config.toml
model = "multi-label audio tagger"
gain_aug_db = 6
kernel_size = 11
num_labels = 200
Rows from block 6 of a small multi-label audio tagger, named by matrix and row number. Rows with one number belong to one channel. Each number is 128 + 24 x the weight over its row's rms, rounded and kept within 0 to 255. All counts start at 0.
After each channel's rows are labels from the 100 clips, of 14848, where the channel reaches its highest value: "responds to" is what is common among them. Only what is clearly more common there than usual is listed. The data: read English sentences (LibriTTS-R).
# convs0: first width-11 conv (model.blocks.6.convs.0.weight, 112x112x11, each kernel summed), inputs 0-55
# convs1: second width-11 conv (model.blocks.6.convs.1.weight, 112x112x11, transposed, each kernel summed), outputs 0-55

convs0.91 [120 100  99  82 140 119 117 114  97 129 120 117 122  67 144 133 143 146 138 106  79 144 129  73 145 146 106 121 121 120  82 113 144 186 121 161 120 125 116  86 166 155 135  89 130 120 175 121 118 130  72 131 134 150 119 117]
convs1.91 [105  93 146  94 115 153 126  61 106 138 143 122 126 155 177 138 116  98 127 131 136  82  86 135 117  96 149 132 120 114  92 108 115 154 104 151 144 141 119 141 102  64 131 152 145 137 135 138  74 170 124 128 108 110 157 110]
responds to: the word "i"

convs0.84 [110 142 123  91  84 172 120 128 123  83 137 139 125 122 101 129 134  94 193 137 145 119 143 119 149 121 190 107 145  97 129 154 122 109 146 132 159 136 144  99 107 116  91 148 103 132  74 125 112 111 120 162  74 112 113 143]
convs1.84 [123 119 134 120 106 120 117 138 165 132 107 122 136 128  79 146  74 156 102 111 115 166  97 103 112 147  64 100 130 151 103 101 116 127 153 140 122  91 112 123 137  99 136  94 119  89 159 107 115  86 154 102 121  93 123 134]
responds to: the word "was"

convs0.26 [118 133 129 145 184 117 124 158 128 114 130 103 168 130 111 132 154 130 136 136 102 112 124  85 101 100 140 139  70  84 132 104 137 108 122 137 132 114  92 167 130 100 105  78 115 113 140 135 112  91 119 124 142 125 158 132]
convs1.26 [147 124 103 154 126  95 145 111 115 162 135 132 108 118 127 137  88 153 152 137 167  99 142 129 161 103 129 143 138 127 101 112 110 136 150 134 118 172 144 150 141 195 164  91 140 137 110 145 110 160 151 150 132 128 119 100]
responds to: the word "could"; the word "not"

convs0.63 [ 62 147  93 121 130 139 131 117 103  98 124 148 162 116 121 129 116 114  96  93 106 103 133 115  53 131 114 106 145 129  84 178  72 139  67 101 157 136 154 160 112 121 162 141 132 115 156 133 127 135  93 146 128 151 140 133]
convs1.63 [132 144 149 146 109 124  80 155 153 132 174  95 100 123 129 108 143 141 160 120 111 135 173 125 158 157 162 113 172  99 119  81 132 141 132 123 158 160 102  99 145 120 103 116 118 132 103 150 115 129 125 149 131 123 142 121]
responds to: the word "i"

convs0.40 [140 156 113 177 143 143 154 121 154 122 140 104 148 154 155 126 119 107 103 135 111 138 147 124  97 166 113 115 130 137 178 121  97 117  72  96 143  85 155 145  97 154 160 151 115 132  97 109 112 136 149 115  90 126  81  99]
convs1.40 [140 109 138 106  84 158 146 131 137  95 144 118 169 135  90 119 115 116 162 103 139 107 110 131 137 101 109  94  98 115  95 135 170 172 175  86 158 157 118 125 132 130 111 152 126 110 159 113 100 147 126 157 111  99 178 117]
responds to: the word "the"; the word "was"

convs0.94 [127  98 132 153 138 158 117 144 109 131 111 143 117 147 123 153  96 127 151 121 108 104 170 136 119  80 128 114 111 122 124 105 116 116 136 160 141 129 114 132  94 142 157  96 126  92 180 131 176 125  94 115 136 120 123  76]
convs1.94 [129  96 156 124 145 120 147 149  82 123 183  94 108 132 116 100  70 122 127 137 109 115 140 107  97  77 153 109 116 130 154 141 121 105 153 111 129 139 157 164 130 137 140 148 162 139 159 133 151 121 127 106 157 136 146 103]
responds to: the word "not"

convs0.32 [ 71 151 139 128  97  92  99 116 124 135 145 157 114  99 109 118 137 141 130 109 115 105  96 144 141  96 128 122 166 122 122 129  83  56 127 100 135 114 113 121 162 137 162 114 133 151 135 122 158 142 122 129  67 156  92 149]
convs1.32 [142 119 114 108 114 116 136 116 110 111 125 140 110 130 101 116 157 114 108 100 132 101  99 158 124 126 142 103  89 133 161 103 119 174 151 105 113 125 147 111  92 163  87 114 139 138  99 108 110 114 140 122 101  93 174 155]
responds to: the word "the"; the word "of"

convs0.65 [ 96 106  97 141 142 115 142 142 114 132 113 167 149  82 112 120 155  73 120 105 116  98 148 138  96 113 148 133 122 131 137 133 146 167 114 127 138 110  94 124 112 158 113 136 113 106 131 111 112 109  91  84 163 129 130 190]
convs1.65 [118  84 139 127 110 104 116 128  85 154 139 106 125 139 224 114 107 115 120 143 111 173 156 133 123 126 106 103  83 114 112 134  93  87 126 138 119 134 120 127 153 125 113 138 164 140 111 134 139 129 162 138  96 155 113 119]
responds to: the word "said"

convs0.105 [ 89 164  88 112 143 113 117 119  93 101 108 138  79 123 118 110 179 126 125 142 120 110 126 123 125 102  97  87 129 128 138 142  95  97 131 132 124 156  86 142 139 116 145 136 124 131 149 117  60 123 166 190 145 129 117 145]
convs1.105 [ 95  81 111 154 101  80 131 145 155 134 121 109  97 110 127 142 111 110 121 134 167 123 115 127 135 103 118 144 128 140 106 160 140 168 119 137 135  87 157 147 146 129  93 126 114 140 158 104 141 103  79  70 135 139 159 150]
responds to: the word "the"

convs0.2 [170  97 166 144 130 150 114 120 121 127 135 142  90 169 115 168 115 122  93 156 120 119 136  95 118 135 152  95  83 144 102 151 155 118 134 137 150 118 112  59 152 148 129 168 116 129 130 107 178 113 116 126 175 115 131  80]
convs1.2 [106 104 148  89 131  87 173 119 158  77  75 150  67 116 103 137 107 148 119 119 147 128 137 152 129  89 115 134 140 119 123 111 153 139 132 119 104 116  58 176  97 144 122 124  92 119 138  93 141 141 109 106  87 104 131 124]
responds to: the word "said"

convs0.30 [114 107 127 139  87 117 118 156 106 144 124 123 135 136 103 122 165  85 105 107 138 169 106 172 104 185 105 121 106 140 163 154 144  57  82 107  98  95 130 176  94  95  98 111 155 145  96 133 140 133  81 118 102 113 112 143]
convs1.30 [128  99 126 101 153 133 130 116 126 148 119 124 106  95 117 100 103 179 182 102 118 116 162 112 173 135 141 155 168  95 135 103 104 109 164  95 127 125 111 119 118 129  75  99 104 104 114 108 173 108 140 126 133  88 160 150]
responds to: the word "was"

convs0.77 [148 112 128 115 135 155 122  82 110 144 120 134  95 127 120 119 113 115  83 148 114 141 108 132  83 132 123 122  97 136 108 125 123 140 157 100 129 157  89 170 143 134 125 115  94 105 143 121 145 123 138 127 161  68 105 105]
convs1.77 [141 128 124 141 145 127  94 139 153 147 125 133 155 119 118 151 102 120  98 139 197 120 153  95 129 124 122 129 132 147 154 106 100 104  89 118 113 150 134  85 114 160 133 162 136 140 124 142  84  95 140 112 110 143 128 127]
responds to: the word "very"

convs0.10 [ 84 114 113 122 140 123 104 144 151 133 124 178 131 106 191  90 145 106 154 132 123 105 115 122  88  95 131 164 113 137 118 107 104 139  69 117  91 111 167 155  94 133 167 114 163 113 156 108  96 179 131 131  89  72 122 120]
convs1.10 [101 149  99 175 128  99 152 131 128 109 136 101 100 129  82 146 154 134 105 110 112 140 141 181 133 104 107 124 134 160 121 132 113 135 131 154 151 138 142 105  73 126 130 152 145 104 165 162 152  76 124 110 156 149 136  93]
responds to: the word "was"; the word "for"

convs0.93 [117 106 145 105 146 130 109 133 113 107 164 172 133 112 139  97 199  93 122 132 146 136 174 132 120 128 120 127  99 148 126 114 139 107 117 138 109 105 115 119 122 145 125 122 121 121 127 133 139 105 102 185 111 157 117 135]
convs1.93 [162 144 113 171 105 111 168 111 153 179 130 130 168 144 132 139  95 140 151 103 149 135 104 120 126 161 152 107 177 127 103 123 110 128 115 144 155 153 126 142 162 143 157 136 184  94 120 152 112 149 116 113 139 113 155 136]
responds to: the word "could"

convs0.0 [156  73 106 172 124 146 167  98 159 102 133 124 119 123 118 109 140 161 119 110 141 116 134 114 153 123 137  91 146 114  85 154 111 187  80 109 153 171 122  86 115 116 118 123 129  72 100 112 155 127 102 101 172 114 127 112]
convs1.0 [143  50 143 103 150 118  88 132 127 131  83 110 141 133 146 157 136 124 131 141 112 141  93 140  94 155 110 114 130 151 120 132 102  98 107 112 110  84 114 119 165 104 152 175 116 144 163 129 145 114 126 103  94  94 158 124]
responds to: the word "said"; the word "she"

convs0.108 [107 111 120 152 122  98  61  96 121 154 109 131 136  87  86 100 109 156 148 124 103 111 127 135 155 154 160 130 156 172 149  98  81 135 139 121 127 145  88 153 115 148 122 157 127  93  97 125 126 107 118 128 112 130 129 141]
convs1.108 [109 130 136  98  98 119 123 129  68 135 120 115 111 101 147 132 131 108 125 131 115 154 149 142 128  92  93 157  87 116 125 175 125 100 107 158 134 135 184 144 133 125 151  94  85 114 111  69 128 134 157 130 110 115 111 137]
responds to: the word "he"; the word "his"

convs0.42 [117  91 108 130 183 137 123  89 159 143 185 129 132 148 125 120 120  89 155 145 142 108 149 137 143 139 144 118 119 141 124 132 162 147 119 116 111  83 106  71 113 162 159 134 124 120 169  75 132 115 132  52 126 119 120 157]
convs1.42 [106 131 116 140  88 116 136 118 142 142 103 143 160 136 149 131 141 151  79 138 134 140 122 158 128 109  79 161 130 115  99 105 102 127 120 130 135 135 158 118 133  96 143 122 163 138  94 170 100  96 114 142 144 122 131  84]
responds to: the word "said"

convs0.59 [123 106 106 127 150 189 110 159 122 114 108 148 124 130 130 178 119  97 138 154 122 107 169 116 137 136 153 160 119 145  75 134 126 127 155 103  95 112 119 133 133 113 128 128 109 169 104 147 117 153 130  74 169  98 167  91]
convs1.59 [105 175 127 141 101 103 128 128 105 112 126 117 133 159 122 117 139 119 129 158 148 119 121 113 140 111 119 129 104  92 149 113 142  80 132 156 144 156  86 169 146  98 142  54 114 107 128 132 182 129 142 139  99 162  93 135]
responds to: the word "not"; the word "which"

convs0.17 [114 106 123 146 120 114 117 128 119 119  95 141 118 164 110 193 129 140  50 150  89 109 102 155 129 166 132 162  99 101 111 131  94 153 132 119  89 113 129 143 126 113 115 151 126 163 153  95  87 129 159 122 155 115 113 108]
convs1.17 [ 96 149 127 133 123 127 156 116 163 121 122 119 102 127 151 132  91 131 165 130 149 109 139  92 113 112 114 105 122 110 133 144  80 132 129 108 128 142 143 157 153 100 103 103 112 102 101 163  97 146 108  85 112 130 149 139]
responds to: the word "she"; the word "said"; the word "her"

convs0.6 [118 113 121 128 110  98 149  95 144 102 102 132 118 129 100 109 138 102  95 118  96 103 118 122 101 108 102 111 108 140  86 125 130 113  97 111 124 134 102 201 100  88 112 165 125 126 137 168 116 156 159 121  98 154 132 166]
convs1.6 [163 127 147 117 128 110 154 146 126 159 134  92 119 140 151 104 131 169  99 132 162 149  86 127 185 108 168 149 121 128 118 154 137 134 138  73 164 131 139 111 119 149 157 121  90 118 148  97 122 121 159  93 136 137 117  79]
responds to: the word "said"

convs0.83 [163 127 145 121 170 101 133 106 132  96  91 124  86 146 142 121 134 157  73 122 166 119 126 104 159 141 127 133 100 106 117 100 142 129 158 139 126  81 143  87 129 160  95 154  93 111 113 143 145 128  96 105 112 147 130 129]
convs1.83 [165 103 150 141 125 151 127 116  86 175 134 126 121  72  82 109 110 122  97 125  89 104  85 155 118  80 145 131 152 122 119 108  65 158 124 135  95 121 117 121  98 145 162  83  95 101 133 101 141 100 122 107 114 122 164 118]
responds to: the word "you"

convs0.8 [109  83 148 139 122 143 125 160  98 126 101 112 116 137 171 119 179 109  87  91 142 159 109 107 162 131 142 126 119 118 140 166 166 137 137 133 128  76 159 113 128 112 135 114 115  85  82 107 140 123 111 110 120 136 134 157]
convs1.8 [ 83 128 113 165 131 113 112 114 132 103 118 150  78 140 117 134 109 134 109 161  83 133 133 162 102 153 134 155 108 107 110  97 137  92 143  75 131 145 102 151 143 144  94 139 112 121 159 144 114 154 160 143 159 134 128  75]
responds to: the word "in"

convs0.39 [ 86 120 110 145 146 130  96 127 140 133  75 122 150 139 100 146 138 156 143  95 166 100 133 134  96 137 132 133 192 165 110  97 121 150  96 163 108 110 122 128 167 110 102 116  95 138 127 137  79 151 105 104 119 111 140  85]
convs1.39 [176 127 134 121 106 146 149 114 116 134 154 129 112 120 174  94  80 109 102 122  98 144 128 106  99 121 143 109 112 130 124 122 133 132 135 130 131 113 132 135 106 156 117  85 195 120 165 119 122 119 127 147 125 150 144  82]
responds to: the word "he"; the word "his"

convs0.76 [130 124 117 103  99  97  98 131 145 127 135 126  83 130 152 124 155 146 151 125 111  87 141 151 135  95  95 167 167 101 115 110 121 111  90 102 117 120 144 129 129 130 103 174 154 102 130 124 102 114 129 118 128 150 115 173]
convs1.76 [108 154 140 132 116 154 159 129 131 126 135 154 125 130 158 139 122 130 119  84 100 146 111 105  93 170 131 142 124 111 112 158 133 121 133 163 103 119 106 147 126 150 118 106 125 139 124  98 122 135 125 158 142 136 109  97]
responds to: the word "the"; the word "of"