{"hop_length": 160, "spec_augment": true, "kernel_size": 11, "nesterov": true, "batch_size": 512}
Rows from block 10 of a small multi-label audio tagger, named by matrix and row number. Rows with one number belong to one channel. Each number is 500 + 40 x the weight over its row's rms, rounded and kept within 0 to 999. All counts start at 0. Numbers have three digits each.
After each channel's rows are labels from the 100 clips, of 14848, where the channel reaches its highest value: "responds to" is what is common among them. Only what is clearly more common there than usual is listed. The data: read English sentences (LibriTTS-R). In brackets: how many of the 100.
# convs0: first width-11 conv (model.blocks.10.convs.0.weight, 112x112x11, each kernel summed), inputs 0-111
# convs1: second width-11 conv (model.blocks.10.convs.1.weight, 112x112x11, transposed, each kernel summed), outputs 0-111

convs0.106:449466426454487435575476553592500500480474487459518495524515502483532461467451446401547421583494487524490542484417522473500493464455481475513550492489441454503516455496450486497538457473514510503534513493485469490438459382509495543473520442462459556555459492471481566538511503528606471480443431532502516524476513529529477522509501470490
convs1.106:518459526494407455450437592505504470490473517576493514556478486577567543480457427529526548521530526425533447467533534521484531472494549504490470479432477474486558550477526557535489578529517484549547540483509508512493504498499514466515519582468503489485501472482572478516501550539432604589564475471570473512541494535483528481478483497472
responds to: the word "he" (53)

convs0.20:438515555454531487482489490451511535539505523476603494525448436531517496537453441518486443438527452406524461548496562496446516470508526516487465540514480563534566545496511517444475418522416482493466474580491513477497505475476418461506517473490472491445432462496531536448562549514535444486526482538534573505423504528464455555500465517508
convs1.20:544502480534503490482572490524521550528498492522443469501487552440439437476555518498466448533508567499478453475427486481498394452528515505476497483488538530519485550484519537507476601562496494525531518424490445439542503548463543475515471528391441516535461433476611553511458505494521420504486461497484498450448495458528492521477494479441
responds to: the word "was" (59); the word "it" (40)

convs0.50:445581427490507508472499532455457508509405533471541592431542504467496519478556490527504537449495534496482484571454472462480489536482520475573532490427564466491431528544553515470506518491466515508499555546494552524427531506445516468535494484481509490456458508472521469546471469539506496478441520512468508450542451452551607481586502431452
convs1.50:525514482528450490499538477479463478464477494469506408453448467486528522482534542478524503478440511411468536544467476537437407478567531487466524509459461484441469534463523522475497507444509540480416507469546543486496461474537530528512539438516543531472490435541474414490448402516480458549459525452445436472529455533425475520488420534468
responds to: the word "was" (37); the word "by" (32); the word "but" (25)

convs0.74:494470519473523449531513471500510474477473456522462534481461482445496505446484523509544451463524503511517514506414534507494483465498519473435519564463543467578455578496509495527459546526387499512521639488552491468509503466462569541400485512470587479482561507487446492516509404481476492495535466495516504509593463469518512533509530539569
convs1.74:535466513461473499469479532417480499472445544457452485435539484510450528576503487481489426459440433578476456509446560577463473535540506480550448443496518443492492497577491535448512460497502464515559570538501430509500475515495498478512461522421537471481571565449452594532520466458480529449506507554455506546496537502475450512531496524490
responds to: the word "her" (42); the word "she" (30); the word "mrs" (26)

convs0.87:529513519523495507462544515515502495541544531497532517494481503460490506502486543478486460516542580440503501506461532558426542480460511512526473518446487467562575496493480478534443456489483494522522593435533417528525497525483524496564469460466443445417475509479373525422517496520549402511461451555512497455517535538502467473483495604446
convs1.87:549517482513543523504507473487571502448505494493436505513497497527465548462493545383525484593461528501496508463539529503407551551543496543608492536559472505498515521476496503574515582470457534452524491495504427470466480469531450487537492432545493510479567558472420506457461498476577541498483465512488455493544584484481479501488506516577
responds to: the word "her" (41); the word "for" (33)

convs0.97:481428538456551490539456545502517512497449568514476427466491436497488533595483497533553518550484511484531445435456492453496515507554411465540538491476477523444542508549489503501504589500529544455481456453527472450421482492498496443477470488513564552510448474542543453466548521540511400508536470489394506528515482492507463474450513518559
convs1.97:529496453521477597480549481512517450500505531475439416445512572501509479448470498503574499500500483541467524543494544500479464490495439507481497508480542452491544501476472464557520476507382435477492492441533542487474562511390573533556523505510475491517501448431452459488408533512454430506517491478536492441487517458518490462550590501515
responds to: the word "she" (31)

convs0.38:468497473579486472555422480521498462430521505453468495535469469470454507492511499514444478486498500474583498512489473462486546462512540532561491479518608521546474474517463430465520553438530518495627506528521494443460526453581468521500502447444483412495521464477526486542445506473533438444522493410548524551493529509503450553480452489478
convs1.38:465512496464433489528512563493440469468468547495463514505482459534454452536480496496465491440476514615582427520440489551525507480525493458488526535461454473517540507524497480498454439555526514504515478541533481524455533524525527424487541485477440485478518439503472469516483472524460471366520524485487408603564466513510478552437458535480
responds to: the word "she" (86); the word "her" (29)

convs0.3:479510456552542435438433449474459538467517506503560471535488452497533473521529509443468494444568508520469447529526435425513505451527433551538491468512521534551521441537505514395438527486482543481496508449482425480466510533516524448550479509544559492456518461565501528501525551517436543438435514447498487530547483526513409549527469453514
convs1.3:451517527498487541500439498466515473564455547503510573530537470598467524482526578507450480506553462570492496496469471467515555361540549589452483568556490526498491458492474536497494540503503474500422548495488473507461424530488458473517499551481452523500497501486563473494433527451465490510503415547504452530479439507460513457505560527477
responds to: the word "was" (49); the word "there" (47); the word "no" (27)

convs0.78:486391480478481436526549496540516530481492405491501479566509474439478471556481495512480498567491444531477469496562461579507449474451494499562541518495558520536552498498536501449512479537519495486523489480468456552455468583532489506493485504475532441492425472494521524461487540462435474449505453462495587495569514558554438496447586455451
convs1.78:535476445489530508452595487559606514557505456467474485535449521560552502458513484509482489467488460498515460519539535523492484522491445555503520526476560477485480473563497564498593504405454599430479532547518467467498510488478482486528408542511508510547463517544545431431457521473544470469562469516430476476548533466488501477515489529464
responds to: the word "if" (43); the word "you" (42); the word "make" (32)

convs0.36:464569496540510479480473471524513530547519449538551513531467440561499560515443508496546534546451482510504521524475499470535519540482526497455470457449532468488466549494497406479536527598427492420529515520568499530536487547502502553445514538479407461450493457547404520523497434506473496451511428502551589495496466537441469463463456506485
convs1.36:488556543492555469573529428543522553495524486539598499516546489558522518491521502547507463517420469445537595519548512500539497548474530535438489480494459591543459444518479472457491543600466520437511549523498555530455548480523521513452530516483475462473510541523454502449519505525519526486551543528532557520490413496427434507510533466520
responds to: the word "was" (87); the word "not" (61); the word "it" (37)

convs0.90:537444451508485512566440495561518467514583507547443491487465506506508503488459574492497508543477517469442560491415479549552509462477498458556493503498495530513475489457483503537516592476565479532534462493493485469467490449475513537517496476459529410470498537460425557450485455437427515407503454540535536532482492553597504524442475453449
convs1.90:499464480521483455546474483452491494485507524517385498461476574508547496499500557491536435568465588553469570419520467451488570511483473413483566465560498482481476439562509552505526578531523569474483477466429556514548515535496489556478520512467521476511464484498463516539473514550527503484460491537523556478411546543479480532452493467473
responds to: the word "he" (91); the word "was" (37)

convs0.21:570517503560478490416511523496467510512483570544496516560468485515488468457421520539518537557572500502469535521527525498497381503476510530553499566448463507459534544483520523525466549458470501428448576482546473435519464535495467422542440508433511523468478474512494516496526447501499520531503521477499502449501396482503572503488437594529
convs1.21:519501445521399523494452552505530496510401493474519493513514495505468403538503549539444509493493504495574498494411455428457456481537517498446495505539452460481499490519492575443395508534493505555528497502560502510534502525544512528456482564441534522501504502500487476499428519583416502506476441557520535424521460504511516536411485473492
responds to: the word "was" (41); the word "when" (34); the word "she" (27); the word "with" (25)

convs0.19:465470500494481502490556558517461480481445425490507525423544542456483531504453466561551467418573513436489460508508536482494481470495504489517414556482470472513440589516487560571506533538457450425558420480535432538501481552527518499488537528470508466477523466550505481503520482548471498587495544502512478433513452549442510411473515489497
convs1.19:515482481463505433518520524508411523484508491554447553468504514450443473492490508437482522463521479543539524501511506454566570524469547529484518491517537480579539550532460491516469430545485553622549494451467486439580485508460447517548491423480488479458523494531450476430556443494488519481544415501511520524443548449495438544523513461536
responds to: the word "she" (42)

convs0.30:432461510504491430569511524498489537521527512548500506507433441519492521491570496471458512518510442510493487567467467541499489438493504529489415438528444475537501498536500411422515469505474476527462493605459441464533482579505457526525482541443455558560442414515460508508554502515512502540482558485517528435571493461567509515536471515555
convs1.30:461468522517502477515605466496538534473476509470546487486462514511518556505522518533521421435552455517520455536507527532494551532431478437525460510564389514477488484392491458517500561471479564436458588472461472492530491451497512526457481548514473457484503496531514444478470506470514528466515438482511535457525492491456454507582617492472
responds to: the word "to" (70); the word "be" (50); the word "we" (26)

convs0.16:536515556495550514547470420547484544436527601609498537476499532474527470500513463509477509547483492476455543495389509483508512473493478543501552527503436470434459441475505489464499503523533423542410501497552555456460526581433497462473472495462443460499531475495510482553524494513468425525506492542500478540452457466507477560452554466512
convs1.16:409521437476459499512500464507451543469537465480489496515515444595448475444532492519518494554503504442533458495460502554457533506493511543455500465490485526500431466521478460593495423446492430468456434524498521472531533507484517495574480488525484480464455463484570422506461475457441497544452456448540444506497494561556507521454574475414
responds to: the word "had" (60); the word "his" (30)

convs0.53:441548490507537517436459529569530551453479451543478540530431493560454483445482504469532507454482502440470433476512504522471513477528448546540539475476482456540488481547462443576558555518441538510464456451515542586507489515478512530449494491405550473532453506521489525423543392487475500476507485532550472499522464566505497537489492581459
convs1.53:556445532479491501545585573534525492517464557486569519459528532505505545534513464488424574476483524491547396468422529542429466498494538543427563485475495436497517472495524499563450514476512513481510448517489483566540456561568509479534500503524532513458556477439491444538499535508537485516528513511526473500467419599458524508434485492489
responds to: the word "for" (50)

convs0.40:558441497486451502532492585509547606521507482448488486502452465475469474498486516480552527565466523490493533514524554519526516422521548479420440522507439502491490586549523456433448469501560538497475441499536505426466611487501463452450488438494480435527497466509438573506516547523525511531486520455507454451565449492470501522538477494495
convs1.40:492540537413535472457489535489471528515565525529461536545461595556507460488459500580511556553507537495440561487460530568478467423461519528569486528427448510471488498541456490527514496485493486451411489509491442517487517538572459514469505498467545540507539484499542517443461519451509518517473535493547492467541539561447477447613549515503
responds to: the word "to" (86); the word "not" (25)

convs0.59:437480515501498479520476456433495482531399512557487522433490522435558602463500523572467506537529509521467464505519601503475478438460469477529529468495452530463520496468499432566476484509466542513463430519418500493460508487458498524512517493422498458501476581489501436500436492461579475515536492491528531529543473470480552478523438566434
convs1.59:500462524537562447464441518445559475513431519573517508480483519563533559425469499485543452492488410493434485459472566452460503492536491513544531478483459495468504497510528488475456493512441524483504541575487488435477492539452548433516540495533562562524419568552534418528493535433553430457520490444486542470510471487499511536440502530505
responds to: the word "for" (61); the word "with" (30)

convs0.96:472539416475523480571468463480453477557537557557514462543522488488434454529525436447468483521542468478510438488536517510441483439524495469473463463520519526517532557505516443495489502496533509542519571536505492504401449425481522507455399531466507526538451490493480472444499612487493471486433491499563466496526493516604540514560502507458
convs1.96:574463502444432503490513472484479457559443545475461540466531439492515442480469488490505558538433474533453492508456537506572438525476447488502506473483534470473438486533489492438423482498557463500468543578579467488488549555472469496507491420466455492502534394545440477567485531425472469451509441510500537486460539440470497499473506495548
responds to: the word "she" (29); the word "had" (27); the word "not" (27)

convs0.94:485471523562413460537523503551394543509486515477507554608477520426431487542499491519520494465495475528509531510568571533510539441498515545481508467521478538514500443487501478465523410503421474549530563528541417479479393469515537460549490476523503439451445461513465462483507441541484469465483429452536507511494471484464503518499504499484
convs1.94:502531566499519517502553503530500485401465504528483420425512549486524536541565548477497504570486509440456533551544508509520489476502540470510443470473524508469521520538440468517437523520618379486541594467458447508527459565449469502573520489466480528478472499517489478469530505455439496477415498488465455511566511510494476525534508535497
responds to: the word "was" (55); the word "with" (31)

convs0.52:516503503505565435448455447513517511499505536526472534504414512483528551542506484525457494560438459477522494522517503510495539528455487481465571470482560485528546470460474539540476515500489498563511533377544459525453479582476536486545476510466528420447512602514578512500452525529528460475500492544538578424492481452473484479561482413481
convs1.52:527523525507512447474495485563528521524470477456555516533453516451565490505577551521550524439504580466535491505515543449522556522462526583574400530523531525527543477503458473546562516504450516524488584499584468526482509489568527486505551439531457432505495584536476535526461558495566489506532485511555521479507532501464450505550494559456
responds to: the word "for" (55)

convs0.70:502467506522508496455452403525529490542522567486483510494538489485511487402476531493472514441446523512504506476481610502563509504547561510488590496534526515453454484497540495500512395477495451459438405455432519518463487518465541527515479504471522512422519528555510482511436569535430475483527537544434522513465529474430471471545507464462
convs1.70:531494486548493491497485561435507530516553526477471456495519556471537576521513452517459478546469475461457514525486486483491528539499456493575425498546446515488496498445478514568474435522576491432517511438450517496568511469503526515502507424545535517448484430597520432594495571596472471481525461531499486498605528514504520534479507492472
responds to: the word "had" (65); the word "been" (48); the word "have" (26)

convs0.95:517494484514513504502544486484498567540493434439511502495520395537516541485519490495571485494431508513470453557543594532536548457459535500521490535496493505525537505489538526361511499550519553426439535461475491487592474427508480509497540426490529407487498482522514507480414490487452396534501482498524493510480524496485484505482456502572
convs1.95:521500463500468545472589432514534516559574534501508430488518418539550510481498542505482501474504478508535508560441513547537519464513504505531564527487481449502559450539558558482491502488454475452498464504577481452528462434512504430505470497540497533530495467530441539488413587468531485454581518472538415554543540569500538530506474478552
responds to: the word "was" (42); the word "never" (33)

convs0.104:486537464503515513524442550421517487476547525488480480433417473577511470475524522525524523498482544546508429565409487536550493456472454522523472466478552420545472485506496522469512506476581487502473466508447585487466508489492496468529510487516454439427484513584527521495494460525433494566487535524531434490517540434476507446444537397535
convs1.104:509452542538497540531529476458587482505484488520447526444480521557415528462528495391479481463478538438453425486518525474457504498525490520448507529471503524504409549507464501571492496454480555544418525446457397478498514535560526534531527493454452513522477419457443528430475463482472471480521489464514569562507482452517533487475513473503
responds to: the word "after" (49)